config.toml
num_classes = 4
mlp_ratio = 4
patch_size = [4, 4]
beta1 = 0.9
grad_clip = 5.0
epochs = 47.9
lr_schedule = "linear"
final_lr_fraction = 0.1
Rows from block 2, named by matrix and row number. Rows with one number belong to one neuron. Each number is 128 + 32 x the weight over its row's rms, rounded and kept within 0 to 255. All counts start at 0. After the name is the row's rms in percent of the matrix's.
# u: gMLP up (value half) (model.blocks.2.mixer.u.weight, 512x256), inputs 128-255
# v: gMLP up (gate half) (model.blocks.2.mixer.v.weight, 512x256), inputs 128-255
# out: gMLP down (model.blocks.2.mixer.out.weight, 256x512, transposed), outputs 128-255
u.130 106 [ 89 192 115 173 153 153 146 150 180 172 151 147 140  76  91 144 168 133  74 118 130 122 108 173 139 105 149  94 107 130 142 114  92  96 114  92  98  59 137 149  89  86 188  83  95 100 171 172 142  77 163 143 151 106 151  50 101 136  73 114 116 136  76 137  78 150 107 152  78 109  83 101 193 147 130 138  57 176 118 193 105 120 124 166 150 135 189 138 124  75 125 143 131 109 113 162 163 115 149 138 129 120 144  68  94 117 106 170 126 186 105 143 167 139 137  30 140 139  82 133 132 131 141 165 124 164 155 182]
u.131 106 [ 80 125  86 130 172 115  85 170 145 124 115 149 174 154 170 161  79 179 125 142  87 162  60 122 103 148 145 182 118 193 120 135 131  98 163 125  94  77  93 130 124 172 147 157 198 177 171  50 118 168 110 151 125 174  79 127 132 155 100 162 124 157 107 168 102 202 200  70  79 113 144  97 166  96 122 114 103 147 114  87 115 114  81 169 110 125 171 104 126 119 127 132 153 142 163 101  89 135 111 125  81 106 138 124 121 113 110 120  76 129 158 120 128 101 115 138 123 109 132 131 168 117 130 115 159 120 182 161]
u.132 099 [147  89  73  86 132 147 145  96 128 193 110 138 116  96 154 130 167 117 144 138 126 139 140 101 184 139  63 148 168 134 138 185 157 152  82 125 123 174 172 138  89  29 117  92  99 103 121 135 105  96  93 119  70  79 153 167 164 134 130 149 113 144 146  83 131  96 105  94 119 126 163 102 116 113 152  89 141 110 118 131 109 104 197  91 112 129 148 138 111 176 188  93 133 171 180 112  88 104 166 173 134 155 165  49 127 132 197 117 158  96 125  83  91  89 135 133 122 135 167 107 115 105  91  93 158  75 144 111]
u.133 099 [ 98 148 131 130  86 145  98 142 138 173 177 145 147 132 123 158 180 178 114 115 159 147  95 114 107 151  91 141 150 124 181  93 129 157 127 146 142  70  82 107 175 115 114 203 118 167  93  98 168  86 161 150 116 132 108  97 101 114 135 124  70 141 113 118 112 126 141 138 136  83  78 138 144  84 153  91 119 185 115 139 161 182 110  77 147  82 170 151  60  89 104 122  79  89 129 139 138 156 106 141 174 135 184 135  82  94 121 180  94 115 111 138 101 153 145 120 145  97 123 156 131  73 122 114 109 162 116 134]
u.134 098 [159 149 130 193 115  30  96 119 125  86 154 164 197 141 118 156 143 161 185 192 134 141 120 155  68 175 130 170 175 178 121 119  96 118  98 125 167 111 150 146 106 144 135  98 140 152 158 168 120 198 140 107 135 157 118 147 108 175 124 153 118 101 135 206  91 133 125 101 140 124 101 145  82 127 110 213 142 162  78 108 103 196 140 153  43 157 108 156 148  83  96  94 151 113 143  86 181 109 141 127  95 107 163  91 133 120  70 145 121 143  92 113 116 165 136  71 158 126 123 157 125 111  90 114  84 124 167 142]
u.135 092 [ 83 206 119 185  91  85 112  83 112  86  93 142 143 111 150 119 115 149 155 231 143  89 181 177  85 122 192 177 128 138 140 135 168 145 165 156 110  72 141 121 114 134 172 146  92 158 120 102 131 177 136 117 155 149  86 137  49 151 130 134 146  81  74 133 168 121 104  73 154 148 126  85 128 185 140 135  95 110  77 119 158 142 102 125 126 146 135 167  86 161 121 180 196 153 131 121 138 125 183 128 152 149 122  90 127 117 134  88 141 122 126 125  64 188 127  97 151 134 139  90 169 114  84 185  91  80 117 108]
u.136 118 [117 183 113 138 144 121 141 109 163 192  68 154 119 150 164 167 149  84 122 129  91 119 133 119 124  86 141 156 108 166 173 135  93  96 113 115  90 109 136 135 104  69 102 122 120 107 159 107 122  97 147 107 114  83 147 135 130 154 105 179 154 173  92 146 114 131 165  65 115  96  62 109 108 164  97 137  69 108  78  90 124 142 136 108 142 110 142  88  69 151 163 169 156 159 151  78  95  82 144  92  58 159 108 148 106 114 158 137 152 203  96  98  98 138  95  89 101 222 143  95 160 153 151 182 188 158 127 152]
u.137 098 [122 167 128 138  93 128  97  30 137 170  89 139 117 175 139 177 148  68 131 184 125  82 153 100 137  62 178 155 127 133 141 114  80 154 132  87  79  85 173 114 125  86  68 149 145 121  86 110  73 152 135  96 138 125 117 135 121 121 130 132 134 158 108 171 142 117 140 126 105 127  76 111 126 168  73 155  65 111 118 109 107 138 128 157 147 157  75  91  88 145 140 165 152 152 128 110  79  96 134 105  73 122 114 136 138  97 168 161 132 201 124 136 132 152  73 158 105 169 146  92 107 147 108 210 182 106 125 170]
u.138 103 [162 140 135 173 113  91  69 188 144 194 155 131 121 134 165 125 182 116 137  97  88 122 139 159 113  75 181 140  84 177 126 136 116  71 127  67  64 106 141 108 183  75 134 197  81  85 117 157 147  85 108 121  79  75 142 130 105 151 164 146 117 183 124 143 100  96 143 121  97 141 108 135 115 128 101 194 124 114  81 110 101 141 192  91 103 167  83 134 132 131 101 142 130 150 103 119  98 111 135 130 102  96 134 164 125 139  55 153 106 170 103  99 173 184 149  96  89 123  75 136 104 163 161 129 143 154 101 118]
u.139 098 [132 124 113 149 166  32  53  67 142 161 160 168 115 121 168 159 159 121 124 170  62 141 172 125 145 136 135 180 116 151 106 172 106 104 158  97 105  55 165 137 141 106  90 125 125 139 117 128 136 134 104  91 108 134 101 125 106 193 133 134  86 121 140 137  74 128 171  94  73 139 121  94  97 131 116 215  69 113  47 130 148 146 194 129 140 170 118 161 148 141 130 126 190 164 127 124 154 138 188  62 132 112 179  74 152 133 155 154 154 154 138  58 117 184  88 125 107 114 105 113 101 121 131 113 157  95 104 168]
u.140 104 [146 126 149 208 139 139 118  95 166 173  72  99 141  64 187 122 117 104 119 110 127  59 176 137 133 181 172 144 128 176 158 106 162 114 185 139  97 125 142 120 120  76 114 134 139  74 123 115  98 118 162 105  71  48 167 108 134 102 133 114 167 146 117 123 133 105 167 142  68 127 135 149 149 174 110 137 112 135 122 160 144 206 110 120 139 115 116 100 101 162 145 162 158 123 133  75 130 146  95  79 109 161 141 117  95 124 138  96 151 156 128 110 133 162 134 128  94 157 100 193 127 157 119 176 138 161  89 189]
u.141 128 [102 195 112 200 142 114 127 124 182 155  83 112 112 122  91 153 137 127 105 129 143  98 123 127  75 111 140 169 143 129 140  94 107 137 155 104 120 125 124 147  92 147 148 110 111 141 148 110  86 142 119 103 159  66 165  97 126 167  95 201 156 136  84 172 105 155 174  82 130  61 106 136  84 156 125 179  68 137  77 126 118 159 131 106 103 144 156 139 115 125 190 150 112  63 186 109 135 105 165 119  76 146  61 137 127 116 114 118 113 200 131  99 114 123 114  78 169 193 128 125 179 168 124 189 159 155 115 185]
u.142 095 [ 95 113 133 126 118 132 148 116 142 147 133 153 128 109 177 151  99 124 100  82 188 166  92 171 157 173 133 150 128 142 142 129  97 125 136 122 101 145 149 129  67  83 123 124 128  83 161 116 164 130 115  85 107  56 189 134 171 124 110 101 103 176 103 188 146 148 130  98  86 102 142 163 118  77 138 131 116 168 165 141  98 170 119 105 179 161 118  89 109 156 210 118 106 132 121 132 137 138  87 137  70 174 139 104 156 125 101 158 109 192  97 142 120 124 113 166  88 142 101 198  97 141 166  90 150 216  82 164]
u.143 092 [124 144 132 167 113 122 157  76 185 153 111 158 173 170  86 126  89 123 182 148  82  66 153 109  58  96 149 168 144 109 158  85 101 170 112 110 172 129 105 145 168 148 137  97 110 114 130 174 156 145 137  88 177 106 139  95  68 137 161 137 131 142 106 110 103 166 135  96 167  80  94 160  77 173  94 145 112 139 140 136  94 155 164 103  69 148  77 112  91 129 128 175 155  55 166 100 124 109 149 104 114 172  83 138 146 160 108 111  74 163 166 119 147 129 124  56 173 148 181 169 134 119  54 196 122 138 163  98]
u.144 106 [ 74 178 137 167 101 127 103 109 122 102 134 116  99 149 177  97 186 111 145 121 112 109 122 144  59 142 108 118 180 141 139  91 165 150 145 114 133 159  85 104  62 153 124 132  87 160 148  57 141 137 128 116 149  73 184 118 136 112 141 131 150 158 125 149 110 127 204  75 124 102  83 139  94 149 151 159 110 160 101 157 158 133 155  68  68 195 154 112 153 107 120 157 135 106 107 150 133 144 147 156  95 133 120 163 122 131 112 147 130 178 103 128 168 168 116  83 134 175 161 178 111 132 149 151 164 194  97 123]
u.145 092 [189 142 136 168 142  52  99 124 138 120 123 173 180 118 145 144 130  90 156 155 125 107 123 131 124 155 113 152 130 131 151 114  71 161 140 105 139  39 189 150 111  90 141 120 164 143 159 149 136 129 148  80 125 119 140  93 119 180 138 154 123 144 143 169  72 126 133  93 105 100 103 149  91 146  67 218 137 153  47 126 152 213 167 168  70 133  95  85 125 128 189 148 178 101 156  78 134 128 121  48  80 147  99  97 152  92 141 140 162 138 117  91 152 117 103  53 195 172 110 125 119 131 133 145 153 120 153 157]
u.146 101 [151 142 148 150 144  68 111 121 179 177 136 126 102 173 123 115 124  66 145 106  76 141 143  44 117  81 121 134  94 144  95 116 133  90 153 100 131 141 156 121 158 135  65 156  71 108 101 110 117 126 104 106 102 129 173 122 101 165 168 158 125 152 148 117 129 150 163  74 148 137  94 147  77 138  77 185 130  92  82  96 135 116 222  54  79 119 103 136 125 126  99 145 160 109 116 127 105  97 153  83 118 112 113 180 180 139 148 103 116 141 108  59 146 173 133  66 113 144 149 100 115 161 130 142 213 153  76 122]
u.147 096 [ 70 178 107 166 117 169 156 163 172 100  94 114 170 129 148 166  81 142 134  75 132 108 102 171  83 126  78 127 167 103 182  96 118 133  96 164 159 118 115 142  39 125 158  87 127 183 137 158 177 122 101 145 138  92 153 109 121 113 128 101 195 129 126 144 101 153 127 147 180 112  60 130  98 100 150 118 134 141 160 145 139 182 106 126 112  78 172  66 132 159 128 174 175 116  96 102 113 135  54 117  92 125  75  83 105  90 102 106 105 179 141 140 107 115 114 142 163 241 202 142  99 178 164 156 127 139  85  98]
v.130 103 [176 158 165 183  70 178 176 146 133  69  74  83 116 152 136  90 138 143 164 123 129 101 132 145  92 130 102  96 140 138 126 103 105 132 102 143 100 140 152 103 109  95 152 105 173 175 138 121 149 158 173 142 167 184 122 105 142 119 101 109 193 170 127 137 149  90  80 150 150 152  86  92 107 201 121 112 133 122 154 132 138 121  70 183 159 129 156  97 117  86 111 126 112 150 100 124 112 123  62 101 158 116  84 139 101 110 112 102 206 123 108 112 129 135 122 146 154 166 168 121 139 132 144 167 126  84 157 148]
v.131 088 [134 120 121 130 128 180 144 133 154  96  31 109 160 126 160 130 131 169 165 147  92 124 106 119 120 122 145 174 162 162 162 135 141  95 134 162 116 121 125 138 102 167 148 113 148 148 211 144 160 155 127 111  89 113  70 115 112  95  99 140 229 120 104 104  83 136 165 123 143 132 141  83 134 152 117  91 173 143 149 159 113 117 116 122  68 160 175  85 112 136 148  90 181 128 169  89  59  97 106 145 109 120 122 150 109 124 104  54 148 109 114  82 144 121 135  90 121 187 155 155 109 156 150 123 145 153 165 112]
v.132 097 [194 132 152 117  86 135 126 135 157 145 121 106 122 120  90 136 142 171 154 201  91 131 149 137 159 132 138 138 131 136 132 161 123  96  98 126  82 128  67 139 158  93 119 142 186 130 160 121  97 148 151 136 118 131 135 143 131 135 131 148 126 140 110 123 156  69 114 103 160 134  63  66  77 168  99  86 151  75 118 140 117 131 132 131 130 179 141 103  85 101 115 107 110 165 132  64  98  69  98 159  70 107 165 187 118 119 148 154 137 167 116  67 129 130 123  95 121 191 139  85 154  98  89 141 138 122 183 153]
v.133 090 [127 117 140  92 154  82 143 143  96 143 103 121  69 127  83 142 136 132 121 148 154 167 157 145 141  62 160 152 104 163 101 107 170 150  90 153 147 141 149 110 179 138 119 163 154 122 149 147 129 124 118  80 140 140  93 164  94 171  71 168  89 117 140 127 164 147  86 129 126 140 167  86 110 144 147  97  91 126 184  64 128  68 111 141 131 143 122 179 143 124 179  92  88 139 170 150 162 128 120 122 152 141 108 153 160 183 159 131 107 122 159 107  62 158  86 163 122 109 129  93 167 141 110 116 108 127  95 141]
v.134 098 [ 99 144 139 140 172 115 132 127 133 121  98 149 149 188 158 119 101 174 160 187 121 137 153 108 129 101 172 173  85 190 127  65 153 121 118 154 147 115 137 110 190 106 141 138 173 107 155 127 209 197 119 111 129 160  61 147 106 143  90 119 151 115  82 114 156 153  96  81 119 152 143 144 117 138  30 114 108 127 151  80 144 130 118  96 123 144 147 115 113 136 125 120 139 115 142 124 106 155 148  74 156 160 134 138 119 154 132  70  77 113 169 116 101 189 152 127 157 105  87 106  72  83 110 168 165 141 163  69]
v.135 086 [144 170 146 129 110 121 113 110 108  83 110 114 138 184 166  85 134 141 203 195 139  33 126 119  73 147  83 114 128 115 126  92 166 210 143 114 123  61 135  85  78  98 140 117 141 140 144  84 112 163 146 145 176 174 104 120 130 105 143  76 125 143 132 151 164 103 118  87 120 144  92 105 139 169  87 140 116 116 105 162 120 160  69 184 143 116 166  92 130 103 125 210 169 178  91 125 148 129 115  98 101 105 111 111 161 114 187 138 140 139 128 175 122 152 110 128 124 150 149 144 113  73 106 169 195 109 124 112]
v.136 133 [173 124 144 220  65 154  75 143 140 106 111 106 184 160 159 149 121 102 161 110 108  93 124 131 122  98  89 121 142 145 114 105  83 140 128  73 105  99 142 101 112 100 101 157 184 183 115 104  71 119 165 178 142 158 121  97 141 102 119 104 157 173  91 198 149 117 149 138 124 159  89 101 133 132  64 155 167 135 110 125 147 169  96 166 147  81 108  77  91  97 101 162 124  98  97  83  81 103  73  58  90  91 136 107 103  63  93 113 156 123 127 117 170 119  82 145 158 130 137 125 119 151 130 175 133 132 151 115]
v.137 114 [136 131  86 145 158 136 100 160 133 110 118 108 171  92 138  61 117 107 144 191 140  86 108 127 130 164 151 100 137 139  68 119 180 114 135 150  82 125  89  89 124 108 164 152 165 151 101  85  88 190 183 157 186 205  81 106 149 104 174  92 156 119 140 122 155 129 126 157 135 159 117  89 201 180  93 123  72 153 133 147 145 124 101 193  88 144 126 114 166 111  98 124 211 182  79 165 116 112 134 103 101  85 115 103 119 112 169  99 162 131  96 132 149 119  97 136 117 119 120 152 141 117  58 183 146  95 171 164]
v.138 107 [132 168 159 100 139 109 117 167 115 110 135 131 146 106 147 147 115 182 143 143 118 147  93  99 123 118 118 177 115 157 125 123 162 127 189 174 152  52 137 109 154 113 157 183 180 144 217 140 146 140 123 108 145 166  79 145  73 165 107 117 114 106 143 134 123 138  99  99 121 153 145 119 114 118  83 135 136 108  90 129 153 166 123 126  92  62  95 147 127 172 134 178 135  58 132 124 146 167  57  89 140 105 144 165 137 123 111 116 116  74 172 125  81 155 124  92 186 104 116 107 141 104 101 148 135  71 119 156]
v.139 094 [139 152 176 126 165  84 120 120 132 164 132 104  93 137 170 113 161 149 128 115  92 117 171 121  61 104  51 120 160 121 165 116 107 151 186 103 176  69  81 153 103 138 125  65 124  99 216 107 128  96 150  75 111  82 166 139 100 137 110 147 114 115 101 149  82 132 167 121  93  92 108  98 135 159 102 183 150 111  89 160  99 158 104  76 131  94 240 143 100 133 155 148 105 102 150 103 168 122 139  97  74 138 121 139 159 136 161 152 128 147 144 137  88 169 112  84 131 186 142 177 103 147 191 143 176 142 123 171]
v.140 100 [156 110 132 137 102 164 103 108 103  98 106  89 148 124 153 121 122  95  99 177 144  88  91 125 168 142  92  84 125 123  91 132 156 163 135 110  62 164 146 116 118  93 111  98 164 156  71 124  66 145 168 186 182 195 101 135 137  97 139  90 146 140 159 128 168 141 103 169 121 157 134  83 173 158 118 125 106  96 147 150 139 136 101 199 166 109  85 124 123 131  99 155 155 181  81 137 116 104 118  86 137 115 138  55  95  88 187 149 192  92 130 159 140 108 102 166 165 111 185 123 109  99  97 157 117  85 165 133]
v.141 147 [160 130 125 212  79 172  94 149 147 110 107  94 185 151 142 157 123 104 125 118 136  93  84 146 135 117  99 106 116 136 104  93 115 131 129  88  87 106 142 101 109  92 109 162 168 173 109  94  71 118 162 184 148 172 114  83 140  91 112  92 152 168 110 182 155 130 137 154 132 156  80  85 150 137  92 126 148 132 136 135 169 158  73 181 162  66 112  82 102 110  80 171 134 127  82 100  89 104  70  63 130  84 151  85  86  62 104 118 163 111  97 141 151 110  74 143 174 128 150 108 151 141 131 168 139 124 129 154]
v.142 097 [162 135 141 106 143 140 206  57 104 132  74 128  73 162 119  86 137 104 174  99  73 135 169 131  58 137  77  93 162  97 130 118 106 176  68 180 185  98 161 100 117 126 199  79 118 122 187 115 137 123 139  97 186 155 110 189 143 118 170  75 163 129 125  84 134  97  70 138 158 115 104 149 120 215 129 117 118 106 149 103  89  95 127 137 124 101 170 160 145 147  97  89 155 131  94 174 146 124 161 131 158 138 106 159 120 193 126  92 125 115 133 167  39 174 108 150 122 117 143 171 150 120 144 183 136  73 162 142]
v.143 092 [166 122 126 144 131 148 175  75  87  65  74  93 130 118 153  53 187 118 124 161 100 120 179 142  90 171  89 106 146 123 136  70 112 164 106 206 176  73 151  81 117 122 144  94 127 129 177 153 191 137 167 129 176 160  89 167 127  72 145  78 161  91 127  92 129  83  80 167 166 128 127 176 147 191 112  92 140 143 157 141 176 151 102  86 134 147 110 135 126 160 120  85 208  95 102 178 140 160 159 110 184 167 170  94  80 170 148  77 116  87  94 154 113 198 143  93 174 107 113 172  92  81 163 153 103 119 125 129]
v.144 097 [161 123 134 164  76 132  98 132 110 140 144 129 179 105 180 154 116 111 113 182 130 101 136  88 175 118  98 134  80 166  92 152 133  74 166  87  82 176 143 141 138  87  64 110 131 104  86 105  96 150 148 171  99 148 174 125 170 126 129 129 104 114 132 144 158 116 151 114 101 198  91  97 162 122 100 124 140  78 125 137 109 170 119 147 176 124  96 113  90 126 103  96 144 168 110  55 116 127 120  74 120 105 194  69 101  94 166 159 161 112  72  74 170 106 137 144  99 123 101 126 137 115 117 115 124  88 150 155]
v.145 083 [108 142 142 152 152 149 155  85  93  74 110  91 100 117 147  67 123 186 126 148 132 122 130 109  96 191 107 129 140 158 145 119 142 150 157 179 158 104  99  89 100 108 104 102 147 113 200 134 181 160 118 128 182 136 108 186 146 106 131  92 109  82 156 100 116 106 105 130  93 155 124 152 160  98 137  93 136 140 151 180 118 122  94  97 146 135 135 184  85 137 123 130 169  99 112 171 135 171 104 159 177 159 178 107 113 187 126 125  87 102 139 170 101 151 156 146 133  93 105 185  76  68 178 134 117  63 100 165]
v.146 083 [148 149 134 120 134 136 170  66 133 143  70  67  70 132  86  80 153 121  67 105  84 160 125 131 110 132 156 147 236  98 145 131  47 138 124 153 169 104 138  90 106 153 104  91 152 109 177 164 111 134 142  74 156 104 125 218 120 111 126 129 148 141  82  69 106  90 152  86  79  84 179 158  73 111  99 135 124 111 133 180  57 102 134 106 152 181 198 127 100 133 169  86 115 124 152 156  88 129 152 144 109 179 134 106 128 187 139 115  86 122 144 170 109 135 122 128 122 123 113 171 103 131 128 159 144 123 121 148]
v.147 090 [139 167 116 133  86  90 130 149 148  95 133 163 164  80  96 129 143  73 163 173 136 151 126 156 133  87 137 155 117 110 118 169 117  82  79 161  76 129 187 131 107 130 127 117  70 153  93 178 144 129 116  75 146 135 114  94  81 191 141 194 114 139  97 130 150 152 123 101 165  99 129  91 147 112  95 147 150 114 125 121  77 154 149 136  88 111  92 135 109 126 147 117 148  89 110 130 109  62 130 130 102  99  87 118 156 105 119 106 150 168  81  62 136 138 111  76 145 167 176 102 174 168  97 153 103 157 123  81]
out.130 113 [188 124 167  67  89 100 156  89  44  93 117 117  90 177 166  90 154 138 163 161 161 145  87 107 188 144 105 157 163 150 109 136 150 140 179 135 152 150 120  60 130 130  84 128 120 145 122  52 169 141 130 101  95 168 129 189 198 118 170 128 125 127 160  96 171 132 116 109  95 180 142 146 165 124 103  90 151  52 136 126 158 122 167 110 187 118  90 133  68 160 107  91 142 164 116 143  82 148 126 112 133 100 187 117 130 110 213 111 141 101  84 152 137 105 129 137 154 103 172  94 145 100  67  74  99  99 130 120]
out.131 102 [116 123 150 135 161 124 107 164 147 144 148 185 105 157 140 148  91 142 128 161 128 109  70 100 140  79 108 159  84 138 101 121 147 157 169  91 121 115 135 154  95 129 152 111 132 126 128 108 173 184  33 121  93 157 123  69  90 139  81 123 114  95 155 158  89 200 128  78 138  86 135  70  83 128 148 144  99 136 136 140 100 114 149 140 101 173 130 159 141 131 144 167 139 121 140 136 164  90 151 101 120 118  74 101 218 117 158 143 163 106 150 116  93 147 146  76 175 127 141  57  93 135 149 117 197 169  80  42]
out.132 107 [ 87 129 143 121  55 153  86 184  91 158 125 174 141  74 134 204 126 167 131 132 180 125 144 142 135  88 162 157 106 129 160 168 133  78 147  95 102  90 139 204 151 143 179  89 154 123 100 138 165 119 151 148 138  71 162  54 114 110  86 188 147  94  78 185 119 124 122 197  76 150 134 146 176 111 132  88  93 184 153 152 121 166 102 136 116 200 149 138 127 108 121 144  66  86 133 109 121 119 135 154 140 139 149 167  99  88  85 120 115 182 147  87 143 132 153 114  86 126 137 107 139 129 172 150  80 198 137  87]
out.133 107 [136  97 124 158 142 123  94 144 131 155 161 125  91 130  69 148 116 135 162 105 131 150 209  90 111  90 138 132  71 106  98 146 147 102 151 111 128 114 136 123 159  93 134 141 134  77 188 171  95  92 127 167 125 121 134 105 101 155  91 113 110 105  98 142 143  81 122 112 133 134 158 125 116 117 128 194 113 122  84  77 110  85 134 169 138  65 176 158 141 135 120 102  81  84 153 130 167  61 119  95 107 102  80 199 198 173  98 110 155 115 154 109 110 140  72 114 135 104  78 152 146 166 169 159 156 181 138 172]
out.134 110 [ 75 137 106 181 139  92 130 172 158 146 124 138  85 109 124 148 129 131  85  67 143 161 126 181  88 148 189  98  68 130 162 119 123 135 124  98 173 154 127 168 130 202 194 140 115  57 165 116 142 102 110 109  94 103 167 105 150 194  92 155 119 143  97 201 108 167 122 114  97  74 110 147  89  91 150 178 171 160 138 140 116 128 139 145 125  95 167 153 115 116 156 129  75 174 152 117 148  99 143 137 162 166  66 148 168 139  98 151  85 154 153 143 161 119 107  78 133 158 117  99 157 135 161 105 111 174 142 106]
out.135 091 [155  90 141 167 133 102 159 118 157 115 100  74 130 114 137 110  87 119  97  80 141  49 170 159 122 189 176  62 117 116 169 127  98 134 150 132 141 182 130 142  67 125 152 123 134  78 105 175 102 134 150  80 119 113 162 139 132 114 104 148 157 180 181 128  70 140 108 142 104 114 163 137  97 153 148 183 129 163 173 148 135 143 111 187 126 132  79 102 162 128 152 112 176 149 170  96 173 172 129 126 141 183  74 122 129 131  97 130 166 142 142 150 153  91 143 150 121 152  90 178 156 134 126 138 133  89 112 193]
out.136 069 [138 155 148 140 190 127 117 136 135  52 116 118 122 103 120  73 123  98 206 149 124 125 128 180  36 175 184 111 139 147  91  89 115 120 147 105 170 199 108 144  92 205 149 146 101  75 146 108 149 205 184 149 166 182 105 117 127 148  80 119 145 102 103 156 130 161 142 108 131  94 140 115  86 126 114 179 115 152  56 106 156 144 111 141  86 189 104 136 167 128 148 161 173 141 125 171 113 161 171 116 139 131  76 120 128 154 119  87 139 147 152  87 138 176 134 107 118 127 143  92 121 143 119 132  84 121 146 117]
out.137 093 [140 105 168 142 143 139 149 126 138  85 144 129 135 117 170 130 142 144 233 111 187  87  78 132  62 159 112 130 129 140 105 145 114  91 142 136 166 188  67 120  64 189 168 129 116 136 138 137 151 134 107 144  79 142 146  85 143 115 147  83 151 163 112 169 129 108 130 176 214 120 115  97  90 132 132 110 190 153 158 135 116 150 105 171 137  86 137  63 132 150 100  58 103 160 108 109 134 112 123 104  72  96 111 142 115 127 105  67 150 108 156 109 141 132 148 137 111 162 128 202 149 161 106  75 125 163 167  46]
out.138 118 [ 66 101 131 131  69 149 110 160 128 184 139 161 164 129 157 176 102 164 159 148 125 143 107 126 131  99 129 131  82  93 151 156 170  87 123 125 145 166 114 199 151 132 145 129 165 133 104 140 217  95 172 166 104  78 195 100 113 123  91 124 125 148 126 162 124 138 162 121  76 156 139 167 157 114 148 103 147 188 141 130 136 114 144 152 151 109 117 113 114 132 128 139  61  97 118 100  89  82  96 149 109 136 141 186 137  95 127 127 137 165 162  73 192 104 115 120  87 142 187 126 142 137 176 108 121 163 131 112]
out.139 110 [150 165 155  90 166 114 171 106 123  73  91 117  83 154 158 105 146  89 129 118  81 159  93 123 139 168 126 124 188 159 143 125  47 146 104 158 186 176 124 100 147 187  95 130 123  91 180 103 129 136 128  79 109 171 140 207 216 169 137 131 125 152 133  87 119 140  81 100 123 134 109 143 103 123 104 121 184  89 149 134  76 104 149 121 123 151 161 112 114 148 146  87 141 199 114 130 116 201 109 140 174 151 159 127 112 174 142 144  87 138 107 128 123 141 145 135  84 118 100 107  74  84  94 101 133  94 169 109]
out.140 098 [ 64 196 154 107 173 160 162 140 158 125 148 130  96 127  72 119 180 142 102 152 146 182  88 155  87 131 176 145 108 163 145  65 168  73  96 120 144 152  67 135 194 109  80 125 126 126 163 121  90  59 173 143 183 128 160 141 102 171 116  91 103 135 113 101 159 171 123 120 134 138 105 120 108 114  98 138 128 109 107  96 117 102 129 101 155 111 166 136 128 143  82 172  72 183  69 173 113 102 111 109 171 103 156 131  87 133 117 161 108 149 138 198  95 139  73 110 126 134 147 100 152 110 131 111 116  95 149 152]
out.141 072 [119 155  92 198 126 170 160 129 218 130  71  96 143  67 102 154  94  90  79  84 129  94 188 110  99 113 145 124 111  85 181 136  89 141 135 112 144 141 188 152  86 104 154 112 136 115  78 179  67 131 118 104 117  79 172 100 132 127  86 104 193 120  82 125 155 146 144 169 151 126 113 155  78 173 134 174 103 156 111 148  87 171 125 156 178 143 117 111 109 172 221 150 128 118 159 119 132 114  81  78 136 172  61 101 151  98 103 104 154 158 140  83 139 117 104 139  95 203 134 134 138 186 168 167 130 159  42 157]
out.142 098 [ 87 170 125  82 178 211 116 123 160 170 125 176 167  83  91 112 123 163 132 129 131 123 147 151 147 180 137 164 168  78 133 109 179 119 109 140  92 121  80 160  88 105 116  55 123 123 150 127 143  75 179 169 163  53 114  98 120 118 142 149 147  95  79  81 187 149 164 122 119  91 146  99 123 121 100  97  75 117  82 182 135 147  75 130 131 147 190  87 104 152 156 201 121 111 120 154  83 114 159 101  87 117 139  83 123  98 199 100 164 180 114 103  97  92 101  84 185 171 165  86 101 185  95 165 135 159 123 115]
out.143 085 [167 102 133 148  80 122 177 147 159 136  90 105 135 120 134  85  78 131 125 118 106  78 119 155 189 103 160  96 147 140 144 204 137 109 100 125 108 141 135  88 124 105  88  88 161 134  93 185 167 117 134  79 185 136 113  93 111 119 154 166 157 189 130 105 139 165 144 126 122 174 108  87 143 197  75 103 126 134 215 164 129 125  85 204 140 137 100  96  93  97 128 171 127 165 112 102 105  80  58  74 124 135 114 108 138 131 150 108 185 129  95 107 146  77 138 149 127 141 178 149 166 120  94 165  90 159 134 101]
out.144 091 [185 121 164 125 118 115 192 107 117  79 124 125 112 145 152  82 106  91  89 130  76 125 129 136 145 175 122  95 173 121 116 125 110 160 103 151 149 152 162 103 143 194  83 104 145 129  90 174 148 162 100  72 137 183 103 130 115 127 142 149 127 149 194  85  88 176 121 133 133 140 144 135 110 153 135 116 171  76 150 145 120 131 112 155 125 122  82 131 136 117 125 138 176 166 111  73 152 168  76 123 163 137 132  94 114  93 165 133 157  48 125 178 133 143 160 142 136 125 165 130 133 105  72 115  87  45 123  94]
out.145 077 [133  94 150 172 147  78 152  85 171 177 159 118  79 108  75 116 167 139 141 123 141 113 143 154 104 138 139  85 148 145 133 120 126 135 118  56 143 113 106 112 152 138 119 135 132  90 125 131 143 117 107  96 138 103 175 125  84 126 116 115  79 136 142 124  57 141 174  90 130  93 133 154  66 120 167 165  92 166 141 136 131 100 128 167 115 154 107 137 104  60  93  99 126 159 131 124 163  83 197  91  99 151 140  88 133 129 133 160  76 104  97 159 160 120 113  80 138 125 146 150 246  98  89  87  81 122 159 170]
out.146 104 [127 152  86 159 143 154 106  98 129 137 113 122 132  74 109 149 188  83 138 104 153 139 153 199 132 119 150 139 154  86 152 168  47 105 108  91 146 110  97  81 112 165  99 215  81 138  94 126 114  60 164 144 122 139  96 122 115 129 151 114 111 147  89 138 146 123 159 155 100 149 109  65 132 111 130 118 151 118 113 156 103 134  83 142 182 153 134 114 105 139 112 133 131 206  80 138 117 120 140 115 149  98 141  65  97 112 191 155  96 140  86 132 140 102  79 160 135 158 103  75 166 174  59 125  96 126 108 120]
out.147 099 [146 150 141 160 123 162 117 157 168  68 134 148 169 119  60 101 100 142 138 103 105 126 167 145 141 177 117 109 171  84 116 122  87 132 112  99 125 167 131  94 165 127 102 123 114 123  93 146 108 121 159 165 138 172  77  80 127 169 176 101 153  78 137 146 145 146 159 140 191 178 101  96 102 122 109 136 149  75 121 133 124 174  77 168 177  92 104 118 150  91  86 156 150 163  99 106 137 125  93  71 159 102 124  77 146 116 130 103  96  94  91 157 129  71  88 162 166 156 146 107 161 158  81 123  41  73 133 137]